config.yaml
encoder_arch: "vit"
model: "masked image model"
dataset: "crops of objects in photos (Visual Genome)"
train_examples: 30875
image_size: 48
crop_scale_min: 1
horizontal_flip: true
translate: 0.12
color_jitter: 0.1
method: "mae"
mask_ratio: 0.75
loss: "mse"
encoder_norm: "layernorm"
encoder_norm_position: "pre"
encoder_activation: "squared_relu"
encoder_mlp_ratio: 4
encoder_head_dim: 32
encoder_fused_qkv: false
encoder_bias: "all"
encoder_qk_norm: false
encoder_parallel_block: false
encoder_inner_norm: false
encoder_patch_size: [6, 6]
encoder_layers: 6
encoder_width: 192
encoder_positions: "learned"
decoder_width: 192
norm_pix_loss: false
decoder_layers: 2
init: "torch_default"
residual_init: "zero_last"
optimizer: "normuon"
muon_scale: "match_rms_adamw"
learning_rate: 0.0057
momentum: 0.95
nesterov: true
orthogonalizer: "polar_express"
adamw_lr_other_params: 0.0015
max_steps: 15200
batch_size: 64
epochs: 31.5
lr_schedule: "cosine"
final_lr_fraction: 0.01
warmup_steps: 300
weight_decay: 0.09
adamw_weight_decay_other_params: 0.05
Rows from block 3 of the encoder, named by matrix and row number. Rows with one number belong to one attention dimension. Each number is 500 + 25 x the weight over its row's rms, rounded and kept within 0 to 999. All counts start at 0. Numbers have three digits each. After the name is the row's rms in percent of the matrix's.
# q: attention query (encoder.blocks.3.attn.q.weight, 192x192), inputs 96-143
# k: attention key (encoder.blocks.3.attn.k.weight, 192x192), inputs 96-143
q.46 093:537513503497535479489486500533468499541458515520515497463485513477492482530519497512524473488483525507468519464497461487502490471560514461508519
q.47 092:508462513504508477502508526449510517507487471466493492544518503501533473486494538477487483510513499513535478494485507481493504472545526455473522
q.48 090:542491541489524462506475519527491502506530525491507480487496471511494471481502510510487504529485486504502497492498510492547515505521511511464514
q.49 098:521529524514505477497531475517486506529500510526511533478519489485419478532483521472527497464495516522476504494502458522514467526456493499509502
q.50 093:496521495497508493470446535518468501472508486482502441560509508482503510506490478559470454485519479498559481484524494473501507474547516510495519
q.51 102:488476426507514522512497494505556497439457508506488533453468512529499496514509480493486494510481508505435475522484504509484502508494514492458493
q.52 090:505479476474495535471529484508505511463500525513499533481484478515506479557483498528483488499458470506490510519472463483518513490495419472464494
q.53 100:510503486524490456500498467482508511493479519500515517550521521523506487491532510486478535472542517498513512522497511496500525458485547517546490
q.54 095:476480536481464516428522528472482513551475500516507543519468512505453535503534518484513481492497490487487490484466486467532486552499505510469475
q.55 093:481511523494509513507546510482525513510496477501488483529514484538477539515523522501471490524502510499474496470491462473541494516516524494510483
q.56 086:510487489479499481514504518495504548487492502466488499521497535488558461494506492511487508498525457531510463470484463513500483450474491461484517
q.57 094:509508465510473513537447512502490537482460516483509526525532538512523465460482480550481471489527478503538482492527514511449518455514526496525520
q.58 093:503497517501500438477497519475466510454457516492499519525516515504496479488504525493492476445471526529534520548499529491514509513551532482494521
q.59 089:494472521511511514522519500528498461537535543514494496500510491482543475518502553510486483494455531520542543492498466503529520506486438471474452
q.60 089:478466514495522453535516528466495486503471471453472471534498509473512452480499520461511519493519493529531465512497545514517518514498550500529525
q.61 095:483459520487476498474514448483515516526521515534513503463464500532459514504502504484512511489509464512471489518469510494545491569468476556464496
q.62 093:527472538477517500497536500484467499504475461520488513484526487489468509500510477495514498517511465514481494530489535502474494545538483528499556
q.63 095:495513528475479545512473504504517485502504481483497472510498504524533522461494492497492512513483518509500515490524505504502533527495503482519487
q.64 090:495497492456505507499488491516512459549474443479482549542510517550485541533489462503506487494508472476487476533519492514551484507530466550483464
q.65 101:501501503499480501481518463462425465538499516520495477461532511462508512525534497476516440525459541508485515521513508500535469530492480487479458
q.66 091:496541474559496457542518489519548506470534473523526471496509501483472481473485517522504536479509495545522474464530469524496476511480525530499508
q.67 091:488488494519516507508498542512517536470526474473480489530457493530519554501510442465500546402493489508480476474481455500521491480524487490513476
q.68 103:488523472512515507511491505468491518492510501478511487506506492491511465494523460549487505540502460529480525519457494469498460499440544478456524
q.69 092:471484501513503497495499465494435509515532476491505494470496493515530514476524512494515483512459523526503503518489514501463513496490534475515510
q.70 105:537477513477525545493489490540502493518458500493498572536487530499468549492500487483531474481484472482467462501506529475540532534502473510484473
q.71 095:473580469529517514471506513505487507505514525554489483518534473510459487525498548457511500441514550540518514451531499496493525507520461491498495
q.72 102:506512463512522502507524469496495484485495509507507459536493494496481540476467515500531521447466532545499485487509501502481506558482487517491497
q.73 102:524498481538466491547495494522506496471504496465496498491496544529557510476476461520526520563469470512488497531494504511478480496472521515482505
q.74 087:528494516517510545496524492510499511463497487440459523544487513520529567533524450467504552456521523500473533545472508471489516521509483489504504
q.75 100:542464532483464532548472528526521547486488473468496571457441548478524505450502490489508515489485449460473469518496534477514507486494493507485486
q.76 103:485511497534514496519509497544510505519501498475522521536484487536498492452456479506529519494497460506497498524515488508496523502471544505511509
q.77 086:494420514533488508483483527536502514491501486509489545492509460495554485512547478480478529524515474464472513521489517511523512461519507495513494
q.78 089:495523454473513540532491514506527529448479475475490489521474537495496521484505464502523541487509459516520503518516492525487480441524472482513493
q.79 086:499515469521526472451502492510496507499485502475457494488526524539487531540466521481485468504478513492511500453487487519513535513514465526511486
q.80 091:470534480473511464545465488502474535492500410484497527545479559577466527471486446486508500484506463481534487489503443511491459485515535501487476
q.81 091:523473527475516498505485456493470484510458494483485508483527557492475575516539510504493478486466529504475476477477521523541499548525497521487488
q.82 100:491470456502482497515478527513552472501488500518492469493496530496520480510441470545515486552442446511525474512505511504505465482480504504470491
q.83 091:492512520488481496485477517474537494512481482506494491506490529482443515524524507461477444479511498487505445460509472479519506474516465498506464
q.84 110:517474566475493481503518446451489482510511486517516498446485521469518500451503494527482485535491516490487480505510503460511494519469527498479515
q.85 096:520513530515492510490502534508549532488521500507469502496510495540523470528513463470488504480533506466508513481523511478525510472508491465494513
q.86 090:504558435500499487552512490503474501456527461508538507481498521485500475451553515516505507525497487551541521536513478503471470496505553503501487
q.87 084:508513501512500520533470524488529503475490482490508518557497526506434514524446514481495531482534488476491480501480508514469487537496482503484503
q.88 097:484526487472556534436523500482486507506500523543501487516525446493488467528487522507490472478521539500521512511531493476532487479496451482504503
q.89 088:506496529541520485475510475521468543543531502454493535477522477503499503534536497500481480510512493478461489525479509487566493481504515513508515
q.90 102:472499478529520473460495523506519525494534495460469464504527440554508497532495491500485525457524510504514534502481474544478514494522500513540524
q.91 096:544479519526458516539487510527500508495529519492489545522486526525532485473506485439553527496490520459477530493519526520489531517506523465504486
q.92 089:561486498496529531519540485521500517483471507445461519505481569495502521511458482512496495534466476479483507545494539478524500520487462521481493
q.93 096:462514463478519515488504537473480522518474464496535479531531481488469455484531506520470488528491470511495540546494471525495474501515543500493493
q.94 085:546473494529509477514513472526514535506537522499486507497529467564460517535483495497514515494510532501505504498478528504525506529513457503470483
q.95 088:498482551523478515489517524499484517499534530492508513494477489479539510481514475430527476486488485463496518535507488524506510467530535479519500
q.96 106:515482542516519492517510515486545468505545527483506523502505479491464524492519493493495485511491496512487489485510502518511487486476478492480454
q.97 092:462498489539495483529482545493493472487513462503492497522524534449534532501487494511481467498500498506493513501473498526508529521509493543526449
q.98 098:512517492526536480469484505486455514527473493516467474495507514546470436507547501526507480543505490490522487542482483469480507497529523501460520
q.99 101:498481496514527472492540481499455522490460493499493506549498497517476469515485514485497450534482512468550487533484523487486479507532526529470507
q.100 097:511534506486495491506477481490477509509546486504493509544546476526494519506525559509452453481518544488500500511472468517548497491476483480513519
k.46 090:531520496492504547469516520458503521454519484463479458491518517470581499457536498484531476538505486458484498524535521487499517501497494485495497
k.47 091:523465470521498467524512523539547426498544471489495496513496482488473494507486487516496549488505515517520513521505561497464540452521524483502472
k.48 077:478494491473484458466513437471501497447498501488585504487515516489486518510514484492548494473515488524490500510500488468471488450462501480458495
k.49 112:512518541492514560497464493487451501488450529503508471520520505493549507529495475463510526516504503487461521523509472487486482515509484508475526
k.50 091:479469492480486467473525505468522525491562474514477531517520456467490508486501500520488502516548498466505539409525481445491547478469498528522534
k.51 096:521475478503486500510536465504475517485498474505490502495460499505502498477516505503514452491454486517511458538522527556554482471504486531478465
k.52 092:537506527469519571517509522482469456459501521512517491543510506500533515500511486525496517503518518502463497515534500539533444492517447528489497
k.53 098:470525500493481469520488536521525468516467529531469495476531511557491498537535494487476484526519541495497455507463521504507513546491518449516484
k.54 085:531536522480533524524522536470518487515484524519464493505509503488513463492474509519477490522498477485503505492520494493472537541504481500516516
k.55 090:430488506466487464518545521472509512534525499532506516509523523506515465476462520484489484489477487487467477500525514489504503452478511488517465
k.56 090:533529465508518514511493510523496491499490476502460494516507466490521507513524533515478544544497451457513506515511512519488505534527495485501425
k.57 090:513515511524487509480483485500498493479554476516438488504475492474497474500549498503509513505527508505537531441504474464508515495514541483507519
k.58 099:509478473498525477534482498533539490512519499489454494536512522537494511522487420518506508521480506518497500477519527476467491513479513482517483
k.59 080:479486517516537548462488544523507504480539473485539514503474521499499501494482515529457528499502512465471515517504545514509441525511502482511459
k.60 091:505489461511478491536469504529515459530506458508513512499467499543463506554521486487493550462484492512497464519515535495474522491491540489469466
k.61 099:496476496487515531525513515502485505486438537518540482486528512479473478498507531495499510469510493537531454491483470514509512495524490472507507
k.62 099:526481506501499503490493489492486532481517561491518538521496529483490485493494472471526516476507504534483526490539455519475508493521521516457556
k.63 091:509492486456498458538518468558503478520537489495493512522502507487464524509499510530505500461529505535494479522480484514517460495473439508538519
k.64 087:553515533483498522491508517521511495483449533431505499484502508518468515484475510479470503494483526498456507536464514568533531557501494507519486
k.65 098:501521534475504567486478500485522490490502534486480489510499501498507469478490521518531539495505500470492475498485480497506503516460527510515495
k.66 091:478527481498528498534509496484468487504499428482520457502489539531533534492523510520495515550498462511520521485556478453494499506488503507504472
k.67 098:487529532534477501465479487523496510491545468501464524483481503522495515501548508500475468499495502516483451482519497479551496530455488514484487
k.68 094:509510526465502505508444493502542491523497530494529495536535475504499503478482506511496468458475468522527489577524486515493516498486445489485514
k.69 086:537473494513581508512483506476530540522498522527479483510514475546485483491520465525484521471488455507477461502515474496440494467527511508469520
k.70 113:519492477505490518497508496513493500505477519504497500500492486507493556478439496518473535477512490506446516566474488549537497556500531509482510
k.71 093:493537501489487518496519483511528532564482498563538508519535485491498543521492490478494511485510463494515497439501480497497519468492465513534537
k.72 097:480528450545494505531523499509505500487494468514503477520460525508533513491499475515493540493538460469479505547499465504545487514507522544469515
k.73 109:508505526523558518514499511513514510464498427515462471519501504521527477456494527534515516516502484524546485561490459462538416513515476493485466
k.74 093:482507488517487500480517499492507527470516518467431499526486514513523455493538493485494459499491549492515490538453510523531453521501460543470473
k.75 089:532485511506446511468462491526461551483507472508469532488491506510486488494485487483519467476528514499499471503513561514514475509458522514483440
k.76 108:535493460503532498520475484491501482548491461499507445545515490501512511474509502529476522479460468561481522582509464521500468474537505505470482
k.77 088:520459504525518480497484536512481505483518464483488512479492482555515509497506500495478522505482491510473460501531465528516473534461537509479513
k.78 095:476514510545460495513467483529504565454511455523435487468466493455527463503522533493505495533470538467488521517471556509538495524504511512493442
k.79 096:509466484482557498521533478517529470531483487504501491491505458489498532485452478492481536507528510512492485504499474484490517462513514484504517
k.80 092:477501528512510474466514525551498499488483474453533469460514485478451506479462545532485479524493492504484463509527479472516555518490507513494486
k.81 096:463502511508552526506557495509501501459499505495489548489493491515506532471469503529500521530519498495485476506458514481509521559506519508513521
k.82 100:517503519532540490500463501514518514471508438504461479504486517490537506464455521504520530542536471521481502560516435478535497505501550522470494
k.83 086:489504495479495485483509483512462496487483514501492473452503502443521532516467522494505496520493520489499505453513524496474543553501516470483501
k.84 104:515485472474504485485506504438469500485473520471525501504497529542478474508500437538529491508541506476501501463511502482480487507475507507516503
k.85 098:503499502476468505467481470498506520546499486507496499495521488512513485500514492474525443486488519490542497450522512492518508472470450489537477
k.86 087:486500498485513498510508537523502523489492497487510473472499485481489489478527530508500488508488462476518484489555547531467529487480487508522457
k.87 081:456527500515498479511528500492467490490504504509500508548475513474529511495472560492504488532512467524519509517493477465502487507508521535458509
k.88 090:508493487496454482494473468479516502578510560494543498485505480497483520528510469493494501452497536516457537462517468483504499445487489516528552
k.89 100:541489522471547517489483474517495489531484505482483508515515483540509531509488515532512488473451506553540474527527495504477498514473439470503523
k.90 111:489510479501518462509526476513498487516502500470467499499498478526508471551526471468483489506473505499511512487476526482483502457497451510506512
k.91 090:484512494505483544492461513493483493496546452496493464511497506495554454471540544503539481537469522490514491502492485496529450487507492477510458
k.92 088:510479503495488511488493493494491494486482505461438489500468484477498484459465519516522487505522553493516483574507462484532473482489520518498464
k.93 098:532508488475489519529472509515499490550454526492559509513537433455490505517476501510483520456458481533489499528522491553447521473506519535519534
k.94 098:533507482508536504495551502486472479502482514446473479527485497537522516515471477500509518515512504489544495523489518470498499513474489507520548
k.95 093:493491493470464514489468489484485483501546472496466515508513472515504466509573544527533510514472523506501476465480516493506454487463510507499488
k.96 113:539501485502463548511479516525560467498515497495537507494530518458529542485489461501519545468500453513523530489473510513498472497500482483467516
k.97 096:460565542518500519502492525492449464488529544545490481502485494502516542501492486505471492536482500499474477431518484528473523448480467551478478
k.98 108:482511501537491489501521505493523501501467464528505554472465508519467475495535505502485452505483529456498491548490524443479486498468493509511499
k.99 104:528462478507485455475491489509494498496492479479508477498522471504474481524497484498472449488497464479501517506486490501488497489494527492490494
k.100 095:489462479523550509502459468514461479464505485465498495542478473486501527491508496484481530499499477487490531503472485539474456540452454517496554