Weights of a small masked image model: normuon at rate 0.0057.
Rows from block 2 of the encoder, named by matrix and row number. Rows with one number belong to one attention dimension. Each number is 500 + 40 x the weight over its row's rms, rounded and kept within 0 to 999. All counts start at 0. Numbers have three digits each. After the name is the row's rms in percent of the matrix's.
# q: attention query (encoder.blocks.2.attn.q.weight, 192x192), inputs 0-191
# k: attention key (encoder.blocks.2.attn.k.weight, 192x192), inputs 0-191
q.118 099:447533468411536512513501549461502504533498518461549546524508491444534491528549505471525442473549504507571511533440496538584473482385439442504497468451487543467462486590467494493441470525451541579450478511534530475510511538430487479445490486538537462518513475472500518456509461548404476483522495519523470503520483496509492533479457517562482520457568463482448520512511523502517515578447496517479506501479435503494500505458457481513534513539495395436513472511612531520491580475532483501578465494510509473465443470530557525506603546470444558541488518491533454463573502546594496411
q.119 091:519481511480510548463517422552578456515499488523561506512463527516506519508531545611449508551485531402484512501530457490549528536489486518540547463461514485486525450470475480467580454572457508530525512487432488556554501561514531457542567520469545462470563491513422464467484600511549569601484470433407518530465443477489563487459514528400476475510486579484476458529509465572496497505536410551480494491496512486445468447538514537521493528495466522451508501456509479540458446529486552481476510522511489484561558472461454475450472450547456476440517541442503471487459449473511507538
q.120 093:477510544540464496498422463464498473488441490479477512530462567452547474460502478478478567547496495506545498477535511538507524551539497511521547456493535562517411425432500567557471564516480365508516562452551463478524460478502457529495543431453499525476533604535456448499470550507495495475526514497526585456431502488492518474569498513515474476511503497523594561479510474558614547529486452525497501388540471424551472502475511517497538516464527502494532511480472503500417417469524444548415478470460473532551515476524474524463532512537490542513517491517541525458432492545502522502
q.121 095:573500477474531529529530469563451556475459455515442517444528516492463540428511477469518475475527495539565450494470499591500502458507525483555490524516483536455497587621557502550493507488516514552507453512523521480427462505472520514446565491540463508486487471492490485523528525469431500512492581526498500543476495445522408530436434561522456514443477509490433481538432548498564480483399530522539457499461467571535504502544457464497470414527498452540495505540497499483479518531456487501500554561485576521425467494566461506489480499469463426489463488554428569492588570490484552495
q.122 104:518496578451511539504544435556457487521484457522590497467538436573477498497473511576539535495472383494476451499516550431464504462540543519496464449583514550477469489475457498521499509443481436378520560497512475525522473581522519505495471603488478472481554394469432543475509483456521507442590435501442436524514505473549537478457480550526529524431510499529532457439518479523502505478435526502472464516529571514561436462481436579453534466530553531526472518475557507455514463494510528516501531512547490497471474462505549463476518513504525508550507544502523477521494458563498528486
q.123 098:520530502454473472496518535508471555493489599521578501490496469542459503576491540580482447450439486449490559495526545528484477485489458551526549424492535530422495418494482485438503486498489419532508548503501484539474529531487467465518468499530541550498514509606479480459522519512490467441532491426471507571452429449526523488492515575490478518445544502569494474474513497575533508554505457507512499477579486483493531523510516368510630508542438475446432536480537527460514469505485478550444479468490521535535471442504580510506544452496434495510480463515503529486457434526448460557
q.124 106:498473529496578503524539485471509474510526475505587524545500493489575466481542551485564441503486406509551549520486525549529455594470528521435506539447493517524456497530489537518460494365459510497522483462537533548508479510482518496504496446466474448501518525537515460519469493473531513523504508480421500516418515537506530564508565462508463466489508554453519461519526455411500474567536495545501457429502424490518427551539525515520511402471536569420532485511514504605535496512472523521501507475480491464524474451479440518554449488438477505481481569495449493456573437534598477431
q.125 097:565436498519431471501551449485473478449440522492529448503449540535511473542567467476571546511521505452529422449487528456469492511472547587465490442500482566467466453455503505593498447463503491509547500520498536534531483484519485561515425501505485501557448499468518515402480452463529508439533585471508481508502514483423503539483508512542539434554491510546516497540568544566535549501477531526456562532513499425512534511445540492496544485541466491509549567505498407462489468493487563463492391488398463526519483493573549499494547464527518540506463474532515465454506500543596534473
q.126 096:524501513544495483581496488505394493512425501551477485589520525525437480480483478567575508551510512480539519451483486574462509480486494479542570532467488495458414467543514507500477573498476418443447517514523519442548447494552511434438538555480526515470493559584486536501559474427486445436513523506440494549411442429589505490524502597488459516509456436533568534431501552520527487457487502527493479502501530550513500525505531468482538432494470500508529516474519550461505530442517480511471469449451492423452509495439495532472544505552522482481488514437490518569553516508524486574
q.127 098:550459502480550445556521533498453507483505462516507486501480509508467469475480492535476476477496442447494589452476537537429515434540512534563524553563524515530497467487425483420485564522509504471539517559514463455556546406520492478467491452504498511461558583527502478550493521521556560517468529463501535466444481520511454446553548467428461522525458541534547491461437460455519517557459476560525548535458509421548452523508511496488492599426402579517500539529493460481437456476474482539526615555453502527488505500505489491538502457490527520493497462522474547514440515561440462420
q.128 092:455414510554558530528511535492492432463500500550428435505512513527410544505533573520429529452506544514513473496515452526562447457447511495539543489495497448581464461497475483499491512556442463508511418499478480472569465592558462527549486453570503486529476480472576446570447488476573498524479521477459453520564519474464465540493488485496513545578505498517533484469448544460436497521554459573539583510496524522520563504429496472523457431507513453527543513457513487436521554502506481510521535480406537567531474511491514456492436550468515505520467449517448462459572452520529503526
q.129 099:451481489439478457464519470550524557490523460509551479428449530505493513481552396454534449488493509513505510562535475482498493497522535474532553573432423514494515494552545506419520547510518574493492470479436533458481487436523528514550449519546550521496581418434408450535540514528508523480566513552536511480530500527509457571522435522454500531510494447404514594494432440417478484465505507535488521528495515564454495532477458468477520537509451456564496528477604493564440426491513482473550458514482515486580455521501561534509529534515478553468487481458510472531490486510461474517
q.130 100:513433543534499507544547512439526432515440490518436551487451555435498521571529569550443495432484492441521485476458465531566506488502559461506499491429540518515481518542403517528528607482464541437595513513536528483540479503448465507442394494551469432547443500454518528567508493555503461509489440521525468481467503548482569474480484526536516481568520563542464492461577477526481514490516499537559549494417516518500492502538544490544468503491437507452547459530455519496475530524445475573451432457536496553554521530500510464462552455427494496478486458500493441462491454526491524495
q.131 096:469534488439570481486484461534524531513441458541446442481503536422467539536523570420524424421480499510507507544552507510536556519601434447503464541475538525540465512541487486508484515460507545471515531486433538493468507520561535541474442556471467564485518526491488489510486509548506579460544490539467460564536486450430517468475492457500457558468495522446536508454546469502502540515516542500460529518463449560426478424556523487529519516473499535454470504505476540561465439544547541465548497524571501451469488393493553409492549541498471536524479477469500456488485549459431594453
q.132 092:434520522500560565469490468510446508483517479494463508525424524403467458457562562511501437526500473488520418501540466565506510555513465534549576467479554490492549501531524471546498423553540441539481469463480574418480497420548514504454501604530510481472478509478516552496501505511502482558531477428457464579460566487466579485542520483503480447528434489501499522508578483550486492408517499511514483476522529488474467515485580476495402548516506583484466425524549474480501475541537443573480524529512480487522479543507502466586458512478523512525446454459464479538516499533432498444
q.133 098:561501496506477526514534485534477508492481502498442551462481533518505483495550530424476526497466541536462561455483571455582485475528524438508547528477487483535415435475467486556499486461497524429491470460524431483477503633555482479487509460480489548544521559486517481466489524447508522436519542505405459500516480483457453500480483453511558485555506563446462461569446452486499513531516522525585531490527514583528449431496481569506559560538540442462506527469442552471464481523494485519600477532523470427384511476447540468465538532517477440475552570537545485518542499501527519504
q.134 111:448498475449625458493500471502514588528419460597525467479444492456538457508499504478484479427458424484536448518455400545530509531532520498495554539460505533489492502575508482484529527559554472531592477525409600436458510472517531535468479546501493510499490491505536530525552562513470477508497487452557519484462520485512479496547522554518496472532486478489430535436495449520520437442500535507471488529495468534501504584484516504522431576538456499503451441590518454542444432478473527506505466453553485545553496513494535502523477497516497560533463495481492473516524566467392531475
k.118 093:533505489533518503432472523571401530489517466448525468543523468514538488539506547536472476529477535505501470479422506532513518509529465536530489520491496481518443482469527449500518450517481519599541482414474582545408572503461565413497553558535444471442506445512473503567556495553584519535493483518552455569417529504455473508571504518466467493516468528539508437480534518536506487466501453538530508487483514473491517480428465485528508500454477546525468468501524487549523564508455535512520470499440532455588531501505468531483463544455425437459532436530413575496488401477456451517
k.119 107:440458550377484521456569521466522494561500535560446514509489517467528475460549559514449562494513478525465479548446437520531486510459527508509563576512498546462472469519527498505514491489518493480505520527458439497544491482502461475529484575500528465518540519475454487493448544522536408563470490518511462454502529490493577512480522534480450476447501469449443455514539440478495540532569539467403491419493526541465549451506563482480535423540450472567528446516598561576431527524437471508535597513466448488453542483523505499524531486442507543500541492457575492462451500490525508555
k.120 088:455509527488507414477506529468513509438529506491419490468548555533465472482527522486568460479540518502399540470485433483453527495570433517510546530548492459561501540440488460578479492471473592500483516527542459529536562595528494542496474396531506499463468481512568467506508498550495531591468538464568485526569584485480522528456580501507470517431468441529522501451451577472532495539457466467505491484500533529523513509498451437459430469592527511497519452526470497446484418385461495488552476462492549469488483464485490485519490512504501548458509531524546505484518521529447498543
k.121 095:484536523538422545524480471506455510477533487504491468421484444569461500513469555527511428463524547466540601457478467469494468515459494506427481529511569496518532517523534487498497479524523465507506470479537521481454498480470539450542490485492530476513486513530518550544525375474486476424542563471494573410473446543505440421493534444476532514401508511532515556450560533512472520448542483548459560609520491589461433525558482477513488546556499575527504486498477500499548508492520532446440438464492534498581530460454544532452485499462504500455468451585513491488507553453524524467
k.122 097:535509469496427490469516479477460496493490557573514550509461551479493464543488476483513477472567479514483460495560516488517537537450506533429519465514537447469532477511541519477450566544539419491538500549491501464535541542510439505501435479481491561498466541506537525461544494421504517500461497471487485579373489544486549516506464547554482450495497484411519397491588556548506508515511425496551588444532474522523467500460528456544509513498506404560562542533491515505490456387508443546486476555491475476498516504464548463539434550539506517492463453534465556554477510569426521510
k.123 092:546534495478525486518529512481448481540550450468445508559449580489495503490526501501520503503565411481472489515466583486452477473470446496413481457518502503510464468541492499587495538520534512506538479506506516504528472613500531481480471520487487514469476468502514488427538580476505496531486539405503442384454503579411470551407521549450456502518537519455519481464493546552547495550463540540486498520532458558544500541451511513520475463472477546507463469525477541549501500506480483537437419472492479510517436490524490469454492517536495615505485477617595537446470526529458542495
k.124 103:495542513486595511466504481515489455536484522489486397454555478547463531516583495535448547477482470541457522488467494533484561578520522515515516506507505519484450496492585461429467500488527446515541510510473483441561507591502600432548444475441518476571448500452519482526464494537505532509492488450513501484467528477542470523489535535473501474543433507446490401524501553518460549550585506469506515436464556483527507464449446472532426538455482567468520497475524536522512487502537478501555476384446494538529558498401504436538524404449517466509489535442520504556493542495513516522
k.125 090:455502469491518398528537506434491455456492500490535439423507531485559504491510522521498514556503566519493520578498537508471530416555533511412532482442411450516546407448473473518446528529476520544463531524484464520524514600504490479494511462404509542435502442504507559439482540507497511499514536508521529471576490514576489458544467554492542541469545534520543457492483476520542507530461508587568514471542530529465460385440446497453503514540506536525521533469543446521527488432497532474500436494508458480514574467508505528464488489526489541487466474529469513440522504506442439608
k.126 092:480504482543482506512549498515439537528472539564389432532484536572443414478503524422559527468493482466561488479472528509433476494484514519468474494573485426473541523542484520498398487524470508499545528506581495481560463523490575540407490527535509499483500543471531425478530433493499554568549520480486551507527607540438532510467490495556534521429499468503521393445489541534527517429545482512526560512446549509423476590504531510505478530512474443505466508467443499446522504439464553477458485456484527514502504475495559503451520494545460528471456526557508521471490528554521481491
k.127 095:491424551507464568535494584507509501504454518470501513503470535506478528510457559535600442494442496444471406540454492473470480484490488511521535425501545515461501544489491511493495425463554512424488489502473531581527471514445516427557476504498453438492550497455494520437474443515466545535445554547555507508528485475500521436442531472566467476545527499508498579524513468507526542561542541511466464522492462518480492603577529470447454525557494444455513564490461603454490473448523513483510501458438488482466537529474505501487502490579509562551445586511525453496572530429540505508
k.128 104:521497536567512568496505513521428511509501473498487483505488490450465446551484454555429519453486462503431441504480495542541533464495511521542469496574478478445591461512582451437491557494471486538486494498535501467382470509486522540491527440498531492497540476507507399530525549486486543530524547526555565422478525455490426491527557518521511500394509406532474483451467552543454524539515524511542522558469469491472514434504491507542490512495497531437474498442476527506545520504451462567555443462505495448516511534441504431467573500520505481541573447507485454524498625566544498508
k.129 109:490437461564453507534577553445533523526496534538525440525499487563445500482530479493552463438512481460516529467483487414511474526487575452533450455480527472499472486505518465499518554499450557508511524567486480497505509436510475451598518429516576504543490576503521482464442519542499539516446438455447509429519494460463595522473582487514516521475562517555447459453484537539479490507507441469438423550540560494494482553473529507539491436500536532438504544449449544526471503444492515536511467488501542436470510480524516490562528468508451535568562396453505465477501526484523522597
k.130 103:442509475561517525487509491508479492525489461562510467470516540444509507467469492529465471451605493452505527562482449560453485525500499499578547513502512495504551517526549423416547456527573434520461442487501537451446497573492531500445507487518469561445428419516476445499516531493520490519509534522580527466443548491501465471466477467528500474434478525439486538524513517466439389560515494523485449564464510472461547482487511516460496465500548487451509552516487468508504540498527533529497444469535552502471544508510569492469531548668503528480481496560498579570463531449495437469
k.131 101:467436539491443520454558459524505550494500471532389462521545491551544527466473549533499521467526549551434544497503504473517459553467550457475518499484523501496547538504564497518536478549522504500464457457546530436447547450503469480524524471469469520561492423447460528516470588470482476481487470540497517525433456454479551492463466524526567453504439491514412436520444530511500553550403567493554530521434519514486440486583506462496529459536520445498494504549485564515464388556491475492485467548498506543529518541444571462526500542522515555517487457472566458474513465473486552598
k.132 102:490496535527501472511458490438459506479489465517539466537521521609487508468431496490501509490557519438533475494481495409438545518507452497456453503527494474470470512474568508505529539455488442565477522527526510551538475605486537462452503511546493555504480559565489536465521562422536435539525511507467443517535468485443498533506478580520471549512441481417418580458447499500545550494533538400536493488563458449527457505403521480491504560559430512513508469435516476527514526453504424487518509512518492514456540503506417503546559424530507472488548526544565572522516461530500540505
k.133 114:458502460505531584436584470486422492504542430474472514515539480508527593480526552498497427539476554493459524439489501526501504534513551544483517481510487468525560471527509471477496513489489454424448468477518521505464492507558460516535544481511488499404527430454467422578447529502484524490543509522520477477460433491524465459495515480519526496526457453498484422509564556483469619592533498475471551461475497470502454459523566507521507509446531521548519552473488545533579457571513569553526531567533447463495553489501483475487441507527438477447491562399445514513473505467421473483
k.134 111:541435540540431475539567543526463522509494548533464471497471469526454490508547542528466454535524440530514535465489498473384547569466512426488452496480554519479502471567553453526468426577526492582534507518486520471486560510535524513498451516473494535558489480575507546452429544489546463525448458415482486498496528497450541494434467529480506488498510553416405576471467471523507471525511520518457374524440572474472496526504529510451486471576519526498546523524510498452466492469490511470471450546444560502453565472507575500483557482537520520493523439520563509472458479516478494556